config.yaml
arch: "unet"
model: "image diffusion model"
train_examples: 90422
objective: "v"
hidden_act: "mish"
init: "kaiming_normal"
residual_init: "scaled_by_depth"
optimizer: "soap"
precondition_frequency: 25
merge_dims: true
one_sided: false
max_steps: 14900
warmup_steps: 2980
adamw_weight_decay_other_params: 0.01
Rows from block 3, named by matrix and row number. Rows with one number belong to one channel. Each number is 200 + 30 x the weight over its row's rms, rounded and kept within 0 to 999. All counts start at 0. After the name is the row's rms in percent of the matrix's.
# convs0: first 3x3 conv (model.mid.1.convs.0.weight, 128x128x3x3, standardized in use), inputs 39-51, a 3x3 kernel for each
# convs1: second 3x3 conv (model.mid.1.convs.1.weight, 128x128x3x3, standardized in use, transposed), outputs 39-51, a 3x3 kernel for each
convs0.64,100,179,174,214,228,233,199,192,224,246,145,117,204,235,158,196,228,221,169,196,182,236,232,178,182,208,164,166,207,186,223,204,154,213,228,207,231,185,192,182,203,150,183,192,186,254,203,225,183,239,204,202,193,235,217,263,202,222,215,153,233,219,120,231,231,211,210,139,241,200,206,185,200,237,204,204,170,171,179,243,156,168,173,221,220,132,189,166,197,172,215,116,207,179,191,228,209,194,198,210,178,167,218,190,179,180,238,171,222,181,218,213,242,213,169,164,209,178
convs1.64,105,262,177,168,229,190,209,179,232,214,222,214,246,203,194,174,142,191,212,216,203,178,221,225,154,196,180,188,184,201,279,230,172,143,233,192,179,210,234,205,232,171,157,176,250,192,188,227,167,192,156,158,184,218,237,192,201,166,169,270,170,211,250,240,220,198,234,218,176,247,242,233,232,188,241,196,208,214,206,201,153,220,199,243,211,194,213,222,207,198,222,187,140,197,244,224,213,225,220,224,164,220,234,232,209,218,171,265,193,231,167,233,235,260,204,203,174,222
convs0.65,093,178,211,210,233,171,204,188,224,209,225,171,257,225,187,165,242,158,169,228,189,169,219,191,212,205,202,208,179,210,207,198,246,150,204,233,201,170,164,176,218,246,226,169,166,239,205,175,209,179,200,204,213,221,176,218,171,214,182,215,221,191,199,197,181,214,187,210,213,211,216,212,206,191,239,204,195,157,189,192,195,228,151,235,242,266,200,220,216,157,217,180,227,198,208,244,222,178,228,166,187,207,236,206,233,203,248,204,232,228,189,215,191,199,227,200,194,143
convs1.65,099,177,222,192,201,169,230,206,229,216,200,238,219,192,197,254,222,245,165,200,168,150,162,197,170,190,262,225,220,206,143,191,229,200,230,214,170,168,183,209,169,166,259,225,204,171,191,190,233,189,210,207,218,191,169,182,234,214,179,185,177,224,171,167,158,224,235,184,217,206,171,160,214,159,176,205,171,229,231,239,179,211,210,195,185,193,189,154,163,177,173,216,216,206,189,157,245,209,228,189,208,208,180,240,181,154,183,204,206,206,198,199,231,156,196,226,187,197
convs0.66,103,232,235,212,192,212,256,122,219,161,216,209,121,193,164,177,239,213,203,191,156,204,151,199,224,174,218,182,145,207,187,182,189,203,208,190,180,206,203,111,200,202,168,204,241,192,235,164,226,168,288,199,202,209,206,175,211,187,178,152,215,158,188,183,154,249,196,199,107,201,243,173,230,181,195,185,226,155,163,192,259,173,230,191,207,250,128,235,185,204,238,203,176,186,176,217,246,211,222,205,189,179,155,225,164,224,194,225,210,185,238,209,150,225,227,179,218,186
convs1.66,101,147,218,211,170,204,187,176,240,221,153,206,205,202,202,164,194,199,174,198,219,225,203,140,184,188,159,181,194,232,178,243,197,236,247,189,165,222,177,213,246,232,217,250,199,230,168,202,204,205,193,172,233,203,186,178,159,211,161,150,216,181,203,205,194,189,233,133,153,150,148,256,217,210,189,181,207,218,238,183,195,184,221,217,258,206,182,206,233,198,179,223,199,175,183,207,198,222,218,231,235,236,214,222,211,270,227,267,195,195,198,194,139,247,192,155,198,223
convs0.67,098,198,201,166,222,179,251,223,199,200,230,205,203,165,226,179,192,142,249,149,175,199,166,175,268,224,187,230,259,227,194,215,214,177,180,248,221,220,148,134,222,197,195,210,199,196,228,200,170,166,246,208,244,190,173,209,197,195,172,211,261,136,212,247,223,261,164,273,162,207,186,216,196,225,262,251,196,170,220,207,180,199,221,168,145,210,143,170,249,189,208,197,166,213,167,228,234,186,205,252,203,233,235,223,202,267,192,217,272,208,193,153,188,213,242,176,183,221
convs1.67,100,249,239,162,186,220,162,218,189,142,194,196,187,197,219,217,199,194,215,159,233,236,175,202,205,210,239,224,196,231,200,237,195,209,185,159,234,279,200,177,199,153,256,211,221,225,219,249,206,181,201,200,199,255,168,209,227,161,169,223,216,238,171,212,243,187,255,208,218,212,201,200,231,202,169,212,192,206,243,180,177,209,164,169,223,178,217,220,212,159,224,214,182,180,192,225,226,239,226,198,167,184,163,194,207,197,215,234,181,194,214,207,155,219,153,165,224,196
convs0.68,098,176,220,241,209,140,191,189,195,213,196,163,250,172,183,237,223,210,234,194,214,157,223,222,223,195,170,236,208,151,170,209,221,208,248,195,217,222,245,181,183,236,246,229,198,216,236,227,243,218,169,209,173,206,213,194,209,177,218,244,186,201,222,273,141,158,184,240,198,111,161,158,268,240,200,200,239,153,211,222,157,184,231,236,196,210,136,225,212,220,188,213,228,192,197,218,150,269,198,235,248,153,223,210,134,203,135,203,208,251,232,243,211,172,210,136,178,249
convs1.68,100,217,263,143,158,166,187,183,191,228,186,185,211,202,206,236,215,206,202,198,209,129,160,172,223,196,229,216,215,175,200,225,219,229,185,197,206,195,251,207,180,122,180,178,171,202,213,222,190,234,225,160,219,235,194,239,220,205,158,231,226,206,167,218,233,179,216,200,215,204,223,195,237,165,191,242,195,185,208,174,211,161,185,232,174,171,205,231,158,210,163,228,173,185,170,169,189,120,199,200,193,241,187,198,201,181,219,244,223,164,144,168,180,199,210,204,207,201
convs0.69,102,220,143,194,195,150,179,196,195,263,213,225,214,215,199,179,229,247,211,231,205,248,186,227,209,210,134,238,144,205,198,180,203,212,228,243,212,208,177,202,150,170,164,234,194,179,150,183,190,243,164,222,175,257,169,147,182,219,174,173,219,154,152,149,191,182,130,240,190,152,176,233,223,193,197,188,208,198,243,161,222,201,151,185,274,201,214,191,151,221,239,217,237,184,221,235,189,185,225,200,217,164,191,208,201,163,209,186,196,180,199,179,226,203,133,244,221,209
convs1.69,100,192,249,129,153,225,208,187,190,265,161,180,173,190,181,199,202,187,194,180,235,234,233,199,190,205,154,195,252,180,226,105,208,176,216,203,225,176,212,173,231,231,165,184,279,162,229,185,159,201,149,226,204,259,193,181,185,208,249,241,185,207,202,194,242,205,184,182,202,200,223,203,202,238,136,154,222,182,254,170,219,237,175,225,244,191,193,183,214,220,173,149,205,134,202,193,131,223,185,204,200,211,193,257,206,207,232,247,209,208,244,199,190,185,178,161,207,177
convs0.70,096,219,205,166,203,244,180,187,191,191,212,140,242,174,149,205,196,178,230,179,164,196,202,220,175,243,219,204,310,186,241,214,210,232,237,191,211,203,225,189,205,232,178,171,184,184,190,189,240,200,233,198,150,244,187,200,192,196,203,190,201,218,214,177,172,175,208,155,220,234,148,247,178,172,212,193,232,188,247,186,166,188,227,151,243,210,135,203,207,224,219,171,163,200,185,194,210,211,212,141,169,167,151,276,163,209,157,203,168,204,287,234,225,212,177,220,201,101
convs1.70,103,172,201,154,217,177,163,248,151,228,227,239,243,166,260,215,216,199,164,193,151,251,209,255,218,221,213,199,183,195,166,247,232,194,190,176,181,165,197,231,212,186,165,204,236,207,174,223,177,216,246,248,227,239,144,182,160,178,233,167,193,261,215,207,191,269,251,252,205,184,163,192,214,234,217,237,198,226,238,179,159,185,203,174,198,222,206,217,190,241,236,206,175,223,189,260,225,235,210,221,222,237,232,183,172,205,133,188,228,241,212,156,167,211,210,218,210,168
convs0.71,098,194,170,207,220,150,185,229,215,159,204,203,230,176,239,221,213,231,136,194,193,213,299,205,200,174,199,172,250,194,161,202,165,232,201,202,226,221,218,207,177,174,196,189,206,149,208,204,168,206,177,204,217,203,225,215,173,266,206,157,236,211,225,208,148,232,178,245,209,189,150,234,214,231,236,193,146,122,243,137,202,219,223,168,215,210,216,215,161,217,184,263,258,189,197,209,243,187,179,153,205,159,177,212,208,115,277,134,192,164,216,218,206,231,207,142,195,221
convs1.71,101,118,178,222,190,168,177,207,178,219,200,242,235,221,256,231,238,243,218,180,189,194,161,257,179,213,201,182,187,190,240,177,237,205,148,196,136,224,200,176,170,269,192,203,156,142,209,189,195,212,221,214,238,228,242,181,156,239,232,165,182,188,247,201,228,167,178,166,190,165,187,198,156,262,193,199,155,235,159,211,150,235,192,232,189,152,185,175,170,237,273,171,138,142,174,213,217,162,220,232,202,206,255,207,145,191,209,197,189,199,169,155,233,190,226,180,165,249
convs0.72,106,249,256,219,187,178,231,183,221,206,201,171,197,169,225,124,188,208,172,235,205,170,182,177,199,187,230,197,205,201,176,134,182,215,217,198,228,180,232,162,252,242,222,267,228,186,236,205,214,139,223,249,189,201,224,209,163,220,239,214,179,255,258,238,203,222,212,211,194,217,238,236,209,196,228,241,203,211,205,224,198,260,192,193,179,210,172,169,216,256,228,208,132,133,215,236,203,190,187,200,201,221,190,254,130,231,242,164,179,140,227,214,206,192,208,227,168,193
convs1.72,099,158,187,191,203,238,188,198,205,194,190,145,153,234,209,197,191,165,133,271,179,211,161,210,191,191,224,217,244,174,219,150,253,210,204,219,203,201,210,184,219,203,208,162,174,164,163,174,212,168,216,176,212,189,168,187,182,234,248,191,188,166,193,204,222,176,240,236,221,191,241,212,185,191,202,243,160,250,216,196,198,191,178,224,198,167,146,228,239,168,229,220,167,262,222,154,167,230,194,211,232,193,224,192,205,171,261,225,188,219,184,172,233,210,191,228,191,189
convs0.73,103,170,223,169,192,236,244,185,229,203,221,235,202,244,206,186,204,213,216,217,213,166,180,191,211,204,188,195,214,224,245,244,232,147,207,197,194,184,198,202,212,168,152,204,194,243,235,213,184,222,228,197,272,234,197,252,205,238,222,186,154,199,198,236,177,192,224,147,229,238,173,200,166,171,156,223,228,167,149,174,214,187,208,185,217,240,219,211,212,205,129,160,274,245,187,249,169,184,204,220,232,201,215,237,188,201,243,143,205,218,151,208,185,149,150,245,202,241
convs1.73,098,135,188,231,166,243,253,193,214,149,234,229,207,213,163,213,135,200,209,149,233,188,166,150,198,250,198,221,220,248,161,216,213,209,225,168,165,138,224,192,179,267,178,184,197,180,193,231,254,180,191,167,200,206,182,196,192,155,186,209,197,222,204,206,176,179,230,208,166,185,211,290,226,157,157,186,198,163,185,141,166,196,200,180,217,144,240,219,193,191,190,217,230,186,232,217,178,191,179,179,196,189,181,191,195,164,206,179,222,195,241,215,172,221,207,223,119,217
convs0.74,101,232,184,208,195,188,175,173,243,253,211,173,183,214,158,157,220,207,181,170,234,190,200,219,194,225,193,192,232,179,171,247,117,244,172,216,245,226,208,167,182,197,214,214,239,174,206,193,165,190,229,154,201,176,208,185,88,165,174,235,93,180,137,229,195,157,184,185,232,209,169,278,239,180,209,226,242,216,144,233,221,193,255,208,175,163,165,206,200,194,241,212,207,216,200,214,209,245,195,199,202,184,195,218,205,226,185,174,220,210,196,165,208,171,190,265,232,232
convs1.74,100,184,196,180,188,232,215,204,177,218,189,127,203,186,215,170,200,212,210,246,156,163,244,234,183,217,232,137,228,195,192,210,190,183,209,212,220,240,217,149,186,184,210,189,219,180,199,238,198,247,224,174,203,218,211,207,243,191,159,193,190,209,187,209,220,215,185,166,202,158,174,189,248,145,193,199,122,229,178,203,146,234,228,131,246,188,148,202,196,182,189,231,208,264,208,180,199,213,244,183,224,218,169,169,216,170,192,217,190,198,194,201,220,137,163,140,168,194
convs0.75,097,168,205,171,195,248,201,161,194,252,220,162,194,172,202,281,161,204,187,210,204,160,198,209,219,168,165,194,191,234,212,208,180,169,249,207,180,187,126,168,169,185,200,137,215,221,259,218,228,181,255,220,206,213,207,220,259,188,230,245,217,219,128,208,175,190,204,216,239,249,172,185,207,221,155,245,227,256,168,239,255,180,221,212,247,211,174,235,202,152,192,205,245,249,207,231,202,221,160,203,160,223,173,206,210,204,138,223,175,191,182,184,231,181,189,206,199,139
convs1.75,102,151,207,265,211,184,212,245,181,194,265,189,211,216,131,248,178,185,243,182,188,160,132,163,246,178,210,184,235,218,203,169,193,193,188,210,196,200,239,183,181,264,239,238,158,292,196,219,198,169,199,171,214,216,216,214,215,237,198,193,142,196,182,160,170,235,236,187,175,182,152,142,174,205,230,201,152,206,198,222,231,267,201,210,144,112,167,171,220,223,176,207,184,234,208,171,193,164,247,218,172,183,189,198,200,193,191,219,224,166,182,137,248,166,185,205,195,228
convs0.76,102,204,186,192,107,155,179,233,191,191,211,267,153,243,204,184,223,199,182,192,184,187,147,159,151,170,198,181,252,161,203,183,184,206,132,254,168,220,206,121,260,208,193,168,240,183,213,184,220,210,227,236,179,225,284,148,186,241,246,199,188,167,169,248,203,183,224,212,189,191,167,199,232,237,207,197,195,206,206,202,159,199,170,250,151,211,204,165,152,152,208,182,207,233,226,251,231,212,192,195,159,224,207,222,166,235,201,195,269,160,207,235,189,177,206,214,237,209
convs1.76,099,178,212,209,197,225,222,176,182,197,195,172,190,221,191,235,182,187,256,170,259,202,239,232,224,166,196,180,170,220,193,179,262,204,180,193,215,210,260,187,220,192,211,154,242,199,245,185,226,259,229,155,127,172,216,121,154,184,172,198,202,187,177,156,178,223,158,196,179,197,198,170,224,224,201,174,247,176,182,142,256,173,236,149,205,154,180,212,194,239,180,172,263,186,203,249,242,173,240,185,209,176,183,197,178,216,237,167,221,209,175,192,264,168,168,247,209,225
convs0.77,099,177,196,221,179,240,176,194,200,159,226,232,177,181,251,197,218,224,211,234,204,240,220,230,184,216,233,186,182,220,146,205,152,170,214,206,205,199,201,239,206,143,237,247,189,217,168,253,188,185,226,230,237,215,234,240,177,204,233,223,195,180,192,165,266,224,181,209,222,202,211,207,174,166,138,147,216,181,194,178,214,168,195,175,166,213,165,234,147,202,198,183,228,200,178,199,208,181,155,199,216,197,216,220,174,198,158,182,210,210,215,215,195,184,196,147,176,192
convs1.77,100,224,197,182,186,200,171,215,213,194,234,177,177,236,223,258,267,220,160,224,203,209,199,154,199,184,160,192,216,177,222,197,226,195,176,234,200,213,190,234,170,209,243,128,246,178,167,195,225,202,172,183,259,220,190,210,201,192,182,186,272,243,215,203,230,192,155,175,182,209,221,249,201,245,206,196,224,206,241,246,202,234,222,215,218,130,249,193,157,177,211,258,204,205,183,210,242,195,185,217,220,203,245,162,209,195,188,162,237,173,224,202,236,157,215,188,234,176