config.yaml
norm: "groupnorm"
attention: false
init: "kaiming_normal"
lr: 0.0039
shampoo_beta: 0.999
merge_dims: true
final_lr_fraction: 0
Rows from block 3 of a small image diffusion model, named by matrix and row number. Rows with one number belong to one channel. Each number is 500 + 25 x the weight over its row's rms, rounded and kept within 0 to 999. All counts start at 0. Numbers have three digits each. After the name is the row's rms in percent of the matrix's.
After each channel's rows are labels from the 100 images, of 14848 (inputs lightly noised), where the channel reaches its highest value: "place" is the part of the image that holds the peak. Only what is clearly more common there than usual is listed. The data: stained colorectal tissue patches (NCT-CRC-HE-100K). In brackets: how many of the 100.
# convs0: first 3x3 conv (model.mid.1.convs.0.weight, 128x128x3x3, standardized in use, each kernel summed), inputs 64-127
# convs1: second 3x3 conv (model.mid.1.convs.1.weight, 128x128x3x3, standardized in use, transposed, each kernel summed), outputs 64-127

convs0.50 103:481480501504527504525533504575487508501461487493471489472496533503498500481447516467506484524480482484507521496530478494452479523466485562524496495504468553464504489462437534491518511519507534
convs1.50 100:488510489508492532502479449503524510483522548531483467465487480528480501532483550470526449528478524474508497456494468463550488487505461488506492492506491471456543473530507496441493513460466461
place: bottom centre (43); bottom left (42)

convs0.45 080:493467489534479517508570495516437504474512532491517510493486495513472524499480456498513465549477450515512502506441462522513493479500510454523531482549506512496500512490436487478557489499522500
convs1.45 116:494500513497537493508484476490548510475510488487481548496484447489495480473536524484457544420510495473511506531511498489539530479478528516517522506500531492512495495534450508500461513486468486
place: bottom left (57); centre (35)

convs0.127 106:487483472516514478487462507564499524467522482532462508521522459504501503487486527500466513493511487506520500448445527512505491545531467506474556427460494528518527490522570485536467509473479477
convs1.127 109:517494471508493489514490491543502466551518493490529480509505525512562528469483493526491524538494516479451452557514513524488518502507553457493461524459462488475480493504434472486508492503497491
place: top right (99)

convs0.11 108:517491504446499542510539533548508518512464564486498514518505504499526512539480568494492501487508497512443499526471477457514479492484508513467487495476512460469536508506550465490489500526480503
convs1.11 098:443509481494518514469501477517494497500464512501525494492553504458473528501493485531488524480484500495522487513473479511481518486519517488505441497488593504516467503482503482544461529534518506
place: middle right (27)

convs0.80 094:522518478458491544514517471563497506486492558516502561505514517483519475488525506504525526472488489505546459474487475508481487449476484500522515447491491502512506535535465546480484441520492480
convs1.80 101:496488523473544462511484508524528492480477489502470452529502516514492457517486521510521472476506499519505489529482480500522503526524489502547528479530529513572489491492486467484441511542481510
place: bottom left (43)

convs0.51 103:467478496443490465471502512486490502443504503530506502487543514488505495532459487515506521504469501510465520519479496516466532464507519565508551465548494477475509511478501504518501472538497489
convs1.51 087:496554503551513499482497488483506459554513473531490525512489503461522518536465521472531507508479507482455494501476530530499505509496521443543512472507498521553532517488514456525506490526484515
place: bottom right (75)

convs0.19 105:530490462484464509475512486466496489458494521492518479520501525496475495492513507465437534489492501499495495527505479521508498486483454460478496526535516527517505483463519502500453548520532477
convs1.19 088:462485515444456526502517485483493495498464473474491474468533500481450516496486517501505488516438539525465529494446472493519481488492533484510491524513525511547473544476492463546476496521475490
place: bottom centre (46)

convs0.77 102:510508471505484429510489524483512496532510468540485491479490482516459483505501479520500491488477474499473502473490545457499478471521501473544522505455515494511547500524545508514527541508502506
convs1.77 101:515507452526489495528570500538495503468517523458519492499481517497457460470519474511481484522502496517499482510468510529508501482497470489505540485478482506502487479462493488486511496516531467
place: middle right (52); top right (46)

convs0.81 088:499500492499465511520481503543521533477540518482576485520523498495507571497514495526556482494490489499496504506475508490537516493529449517477478495499498534499500478540516502462500509535492479
convs1.81 086:463499504498485501480513489499516541512492549491485529460506487505510496521526504503513489493561509517503519463513486466521440469493531533451489475503533537500536469513528475459515485554523500
place: bottom left (28)

convs0.83 098:482481496544519513499528466547496496492518509502536498489492529479506489533452488486461514520509499483472491500519477482518539495489503460452456502495482525479522479511483516498532476517544458
convs1.83 094:488442430492485484484506507556491496522522529513480478491515485532510525477475480540481459464495509494479510510465496484465483522488459474533508532471517482535516478493476513500470485522515480
place: top right (82)

convs0.71 090:523509472520475559506463483488501507475474498533515522473548477528458445514540524517487504502505495531466457557526515525541488479498511499509466497478491517506478500544494528463462529524453472
convs1.71 105:473553507481521480478468504480503489467484511527481511523458503456557485499528465540541482500499480485493534462496549494526518543512520472514472476466463523546493507466515474474477474486487486
place: bottom right (77)

convs0.4 106:482443492481494545514503484511483542513520496509529513492522494525517492501506536511486490530530481495499464440515530502509452528474476480510484478536477519458489491445489480539484547498522503
convs1.4 098:443480532532492503461500493483522494515508477508491500479499512473515504522529501505483468514503474529494517509466535447514471473489528487545497529539519500450529525515521477474535477495571508
place: centre (38)

convs0.92 098:505483454515513535506518496488563521487517529481511513515512510516524519483497497500509502483528507502486522497510497559474515443490480503499457541474496489543525446482535453475513470519501487
convs1.92 100:512468484510502544516494470502503568491494517493532500491453501510472465541480499524464513490498501534517522484508504465486472494514502470491505475555524507526508495504485516540496507494498525
place: bottom right (30)

convs0.49 099:513508511464487496534480471491518499481460523511529483486514490464510538501487500504454528526503475511534489550491494529502484493470509536496461519529489526479499568542486516473513524509512534
convs1.49 102:503479514497521517535509500490451527490530519550532554490512502519467539492514494514509467500522485540497509483535519518534570576512517506540474473544554518495516477528514504488532468549491495
place: top centre (57)

convs0.58 092:526517522467534510465500474487506476493450448461512520504516479496510465509519501483510474512510506522528501462472488533579485489506496472494483481524487498522515487509515517501512516493562507
convs1.58 080:530546494514519524526535525504523511527492521494485489527500472573535516506482547513517465476516509473444489498487528479493501547522489449509537503463533506510472545514534519495495529509529507
place: top left (74)

convs0.67 102:551473532511492521530463492525498525486488483530475483520470500494524491518542495459475509523507531476512506558469502517508513521514537483467461475484496488486493502489501530478527492485510468
convs1.67 095:505463465534482550479497507478521508513493527500479529479529503457481470478476503508523517495503499483504443523487495510492506514479469525520474472486503484480482478495523502530504494507474458
place: top left (33); top right (29)

convs0.55 091:558526520438457535537540506506452471467499458483458482510492491475469494527491532503507524494528517490486492496491493484483497510466507512497536469531536465518549478494477476486480520480508522
convs1.55 092:502504508501484496480463480510496507503501491512534495501523517502517474572488489507465510536487483458498455500513478547532484524576494477497552492550481516524502499549496521500519491451515506
place: top centre (81)

convs0.48 106:495462492520523474519528513511487489566514454512427560530500510494505508510475520507491488463473471517512484488523478478469543506472512529477517525501539508503526511473500538470486542493450518
convs1.48 110:511527458493489521493488495530512504499484483517558533505521480495535465491499535503534518466549530513542499510486529528445525448513488509527464537499515506486487521530495541528449490543500501
place: top left (46)

convs0.94 096:483512497530485518491517515488499529527508507501482503455467495506508515504535503509483525435525491549548497499516489524472436506527519491481477516524494492499524497523509477487472485508475480
convs1.94 095:508491463449511511503480459502483529481529531477544526521479502471508485538511487499532477486494475492475553497446501476493519497521533503531514539482450489473517530493510470491521470494504489
place: centre (35)

convs0.9 100:476497480530477498514529534445542526523522552480563447504480461495497500491533495507493522469493488489528513500499471483519520524511449478504501450501489479527472542472502497486547496530544524
convs1.9 093:504480535495537495507505499490498487514521573534432492496524522494493558487506485522517451513479500501506503496558450523536464469500508525489495532464527490527451506481481544509506501502522499
place: centre (51)

convs0.79 097:489479554540475498517499511532507516472468520527527496505466509566530454534518496466449486481474503526466498507474451502515540504508502498500509517483510497555552513521464490512493472489508506
convs1.79 097:466531474494500484526535524469484512457491508508510505490533544511446463514471466493508532542530473525485497549474519483490448513528514499504511547503514457486489471510508544515495542516515477
place: centre (36)

convs0.100 106:480519471467504493509498520480448504526505504491530572502494500511497463508542449488495483515477507495492402506547481498497531531517474460490511534551517467518520474506515498495519513489528512
convs1.100 099:455512496463461477466497523502498456530461494491495496513485507535494466527509511517518508475502464514541463505495440511512501502499526511491473480530511462503518543485533489504507508507503475
place: middle left (51)

convs0.109 110:489459484500479527476457493507535466494488503513499466502494501490530503449495489506423563500515487500440482502512500558491511532514484489529513448561522501501478435490514484478457505487520511
convs1.109 104:505498460493507490509506531450479522489523479519433510492491504523531520509474513481500528497466496504491536511506544525542523517460534494503484487518531529489525497505515515464498424502455466
place: middle right (29)

convs0.18 089:522461508475522518523470496533533498537474517524503469538502477529516477502552491499483505555472517471485504502475521524477511478457475486498531462519464485540503494479492526500489474498506432
convs1.18 101:518489502482523487520542521496535498515511467552460488473471463480507509459549497505516477525541508527513482468518524543497493487481529489458535494479477555493520481488471471535518546512494467
place: middle right (35)

convs0.95 103:501488503483479497507524498477560538526553503490526507488478526534542485499466482478484510480485510493506483509529440505525478460491510479498483524458476481517503489514529476442538497498505460
convs1.95 101:538503485484442487527492472534510508479555457525504502497529519445563535511492524476526506474515487482473480488455524513498514454518506510557479492504480468475494466481532519542502519467525503
place: bottom left (47)

convs0.114 107:493462516465515501509524514516469473471510554491470525493530561516462529500528540535496493547517521490483480519498511503553547521472471474485485510496526552467521519535470504519513529502533479
convs1.114 112:543504478555501487482490501510530519478520475500496488465480495453482507519509470514478483512476479471513481477471504477538470527503537514482500515477529485447512490513557553521466493514530473
place: middle right (43)

convs0.86 098:498499524495490481494422512485520503446516510503500517488516554458526505503491500498491538504513452476504515450499484467468502501513496487506503564491496513493515510522530502496498481475484495
convs1.86 098:541520509518541506482539460485498489530514482508496488495507488480532487467500502523527513502520505528494515512505506519493492511478502467454525517508488518476530501524517535518553456525483491
place: bottom left (53); bottom right (32)

convs0.93 103:503454473531497534516514487500498454523521482479491507498512494489492480503479512520510507521508521500512507507498467469544492462471504533484520473465518481534490526536509497520489477515516489
convs1.93 092:534552494519472487516477477485520503515487548495535479493497513458442489475516488454536488523502536449534540516486473486482520494478508532469475485531485452471524527531447506524503537466491521
place: top left (32)

convs0.70 101:472522484463508480489520505535538553510497494507548514476468489463546490532522526468469490472480525462511490532496524507516514532483490485484507549500472503518476483478519487470508501528511487
convs1.70 090:469489539484507449507508522512548518508484493509485502526486510473505522539490520518459525474464501487564526508473501498484467516500514519508475501467465494518494491506511512513537535523442524
place: middle left (41)

convs0.38 103:548473503493531511453514482480469494544548500504509473480480477536474542525477516507515476476474482487497529480464497480496510488471552517482527514494500519485494521522463489526513530491485476
convs1.38 105:449516499487533481529484529490526523518508487481502509520491476505542494519567472517455469519424497509494509439527517481533506488515517472450488474527465479514501463542473532509487470504507536
place: bottom left (53)

convs0.84 112:514541476515521501540509473513499488546512501500478502519532498498476508521470482470514479496508503478506474499506521542458507497537474480540489496461526529482499527536506517539494503511512444
convs1.84 095:489528520510501513547491444501520508500494473506539526485505481524540515552505483440487460525482480526443463451485491491499463523506489458526475471509485479513500527526498498513476483521491484
place: bottom right (39); middle right (29)

convs0.82 099:484500495529510493482491485455483492469487480499448475502467547513480549540538495515514459487504524514513531474492522477428453510501488514448506439496505514513507523488495510497502460500453511
convs1.82 094:501455502474466513543499511531499508540482513536477495505517449530538486456488508510503488543458512497489484497510487465504504445462512479482476505463522482512518527475477513463497512491482506
place: bottom right (47); bottom centre (27)

convs0.59 109:486470480508419516469544483513531519490527488480487450519552496496484480539477495477523502503434481516479475504502491507509472513534505524472454507461472492505465481470508518536487499434539524
convs1.59 103:491553485496554453523491506525465493496531522514513515500499486475443464481484483497502514473507503477502512478532513542494501512504450453498478503490493520497488501515491504516437493520500507
place: top right (54)

convs0.37 105:505473490508457495478516483510472496527466530477478472516491497467538450471469534470499504474534480475534531520524458529514521505475519513471507481468478489502529493507444499502449482481493500
convs1.37 108:536481496519508508500543464499482493448507519523506468486499476544518486489517505476536510457510509457456506495500496522456511473486552498474498463524544543485521482481559534485467467559515492
place: bottom left (61); middle left (29)

convs0.1 099:476507508493467486477491489515481516524527501484508502511514513467504463493497515486534524493458533510503525494544515528517482501464482466516514465466470461469482475520482502501516515527508533
convs1.1 100:465471530494463478524504485493499499512511522492514486453513519491501466492492535444479505513541515479450492461515523531509468477431494464510540539483502485537481523549492502505485511503470540
place: bottom right (77)

convs0.29 089:498525478478495503487495477476521523494530503539465514546502489457506473512477495517499478503508492499516536493506486504478547521492482465472513493507516518534486496464499553512441469504505506
convs1.29 095:513489527465454493503507448524484492489480523509471529489440448506502527516502501476535466533489507514521487469515540536489522504537481520487516469512519467497485475518481514445476471551522537
place: bottom right (49)

convs0.66 089:512474505514495483489487554455489510515563453522504466504467514501530485474507479487469472506499464496491482531498522536480503463517494497473522521442499497496520503470485509471483541498474508
convs1.66 107:449464533529504442496478515517535510516524502508437538484502482495507472525483497484497530517461497514512521509491508486513495504486445477492501506472503479484504552535506493521488511473455487
place: middle left (32); bottom left (31)

convs0.111 106:521547506471492504548461537530475511503513469549467454506496522473505503484543513548478513483506520465485519531535497450522500489462513515484482495475540469484526527552530484497514524502503499
convs1.111 099:504518485518538506476491527505547489508465519500476513484531480532512494494487495441464464499512489472523474502479495481492517503530503455489486540543513480488555449516521507501540508497507492
place: top left (100)

convs0.115 103:458503503527535495467486500543518521518525548535487513491525474487495518506520476529479516482463531495496500507526516482547527505527429493489554487466483512518530477485460508548493554509509518
convs1.115 116:527536483493484492498499502476484497523491481515490511444462484518514495500518526517491473536474515486466484510500523532477498483503537495498479520528437483502475455501521545516510484476545458
place: top right (28)

convs0.78 102:483511496455494517509473496474519480540462489486503503483506561516493468507534496521470481485491508558452468539452480495457510500489513542489483480506462497536558494518518505500493505537507512
convs1.78 085:506540491515460462497501522471519507456481502475494517535533496543507519521504484486443555484509484518508515469493488532485482485458507478468475480490471526459545498491494468504488549465486457
place: middle right (44); bottom right (28)

convs0.28 106:534513504495455493489449525483511447502482499515472497500534507464535463502501455485534493525511503516543534523464481497550508504499502492502491490511484475473556448514511510492516471453481491
convs1.28 103:473526516507483473489523487558512489499489478535475525479482543502514523464453483491480534546506465485506459474513482474503501497541504493499492426470481508496484500474539499501472484506517483
place: top left (60)

convs0.63 095:465558520472514482528516528503547517482514489494481467461511502533495522499565503528513511466491492511511463466479527451488444514454518510493522502535489511513522429502481547480501502434502501
convs1.63 100:487511483504483485521457476448505505502508493490529521538496515532499523511499480526461536507530461479535525529472470439488508525515476513496520469514518504502545465509518493487507477500484500
place: bottom right (27)

convs0.27 109:517450522445490472548492504482518521460489475534484474516468517511511487479468483511521471531551489503465488493528505483466500493534527522521505505502494486528438500470518522548484515510483508
convs1.27 104:489535485514543481524502467497497489496473543482525495482511522535460481475501506486478461479528504531498508522488494478494512456537480497514533503467464484552513453537510528494473530490517487
place: top left (27)

convs0.2 100:474530513493543502446470477484492512482525490501493493479534498489443543474503506492464508507461540503456525527495521496511494534522460446530502470474524524497466542502491500493472484479516522
convs1.2 101:546514477448527451465543495514506485475501476530495520492511519491468493536509484495541473493513513488520462471488474465512523504496518532511486476480481524486523504543447555449511503511458496
place: bottom left (69)

convs0.87 096:507476510448542482501518488448547522472485471508501519539491584527526530507456493523486531496502512461513508482478503475463497435506455492561469495492506498509517480511529504498536495513506493
convs1.87 106:475498494486485494518521497499510457476510493494522470512522507501498480461533510442464515490513506489529549483503571492491480493508516529474529511461472490537507535459495476522514499502524481
place: bottom left (30)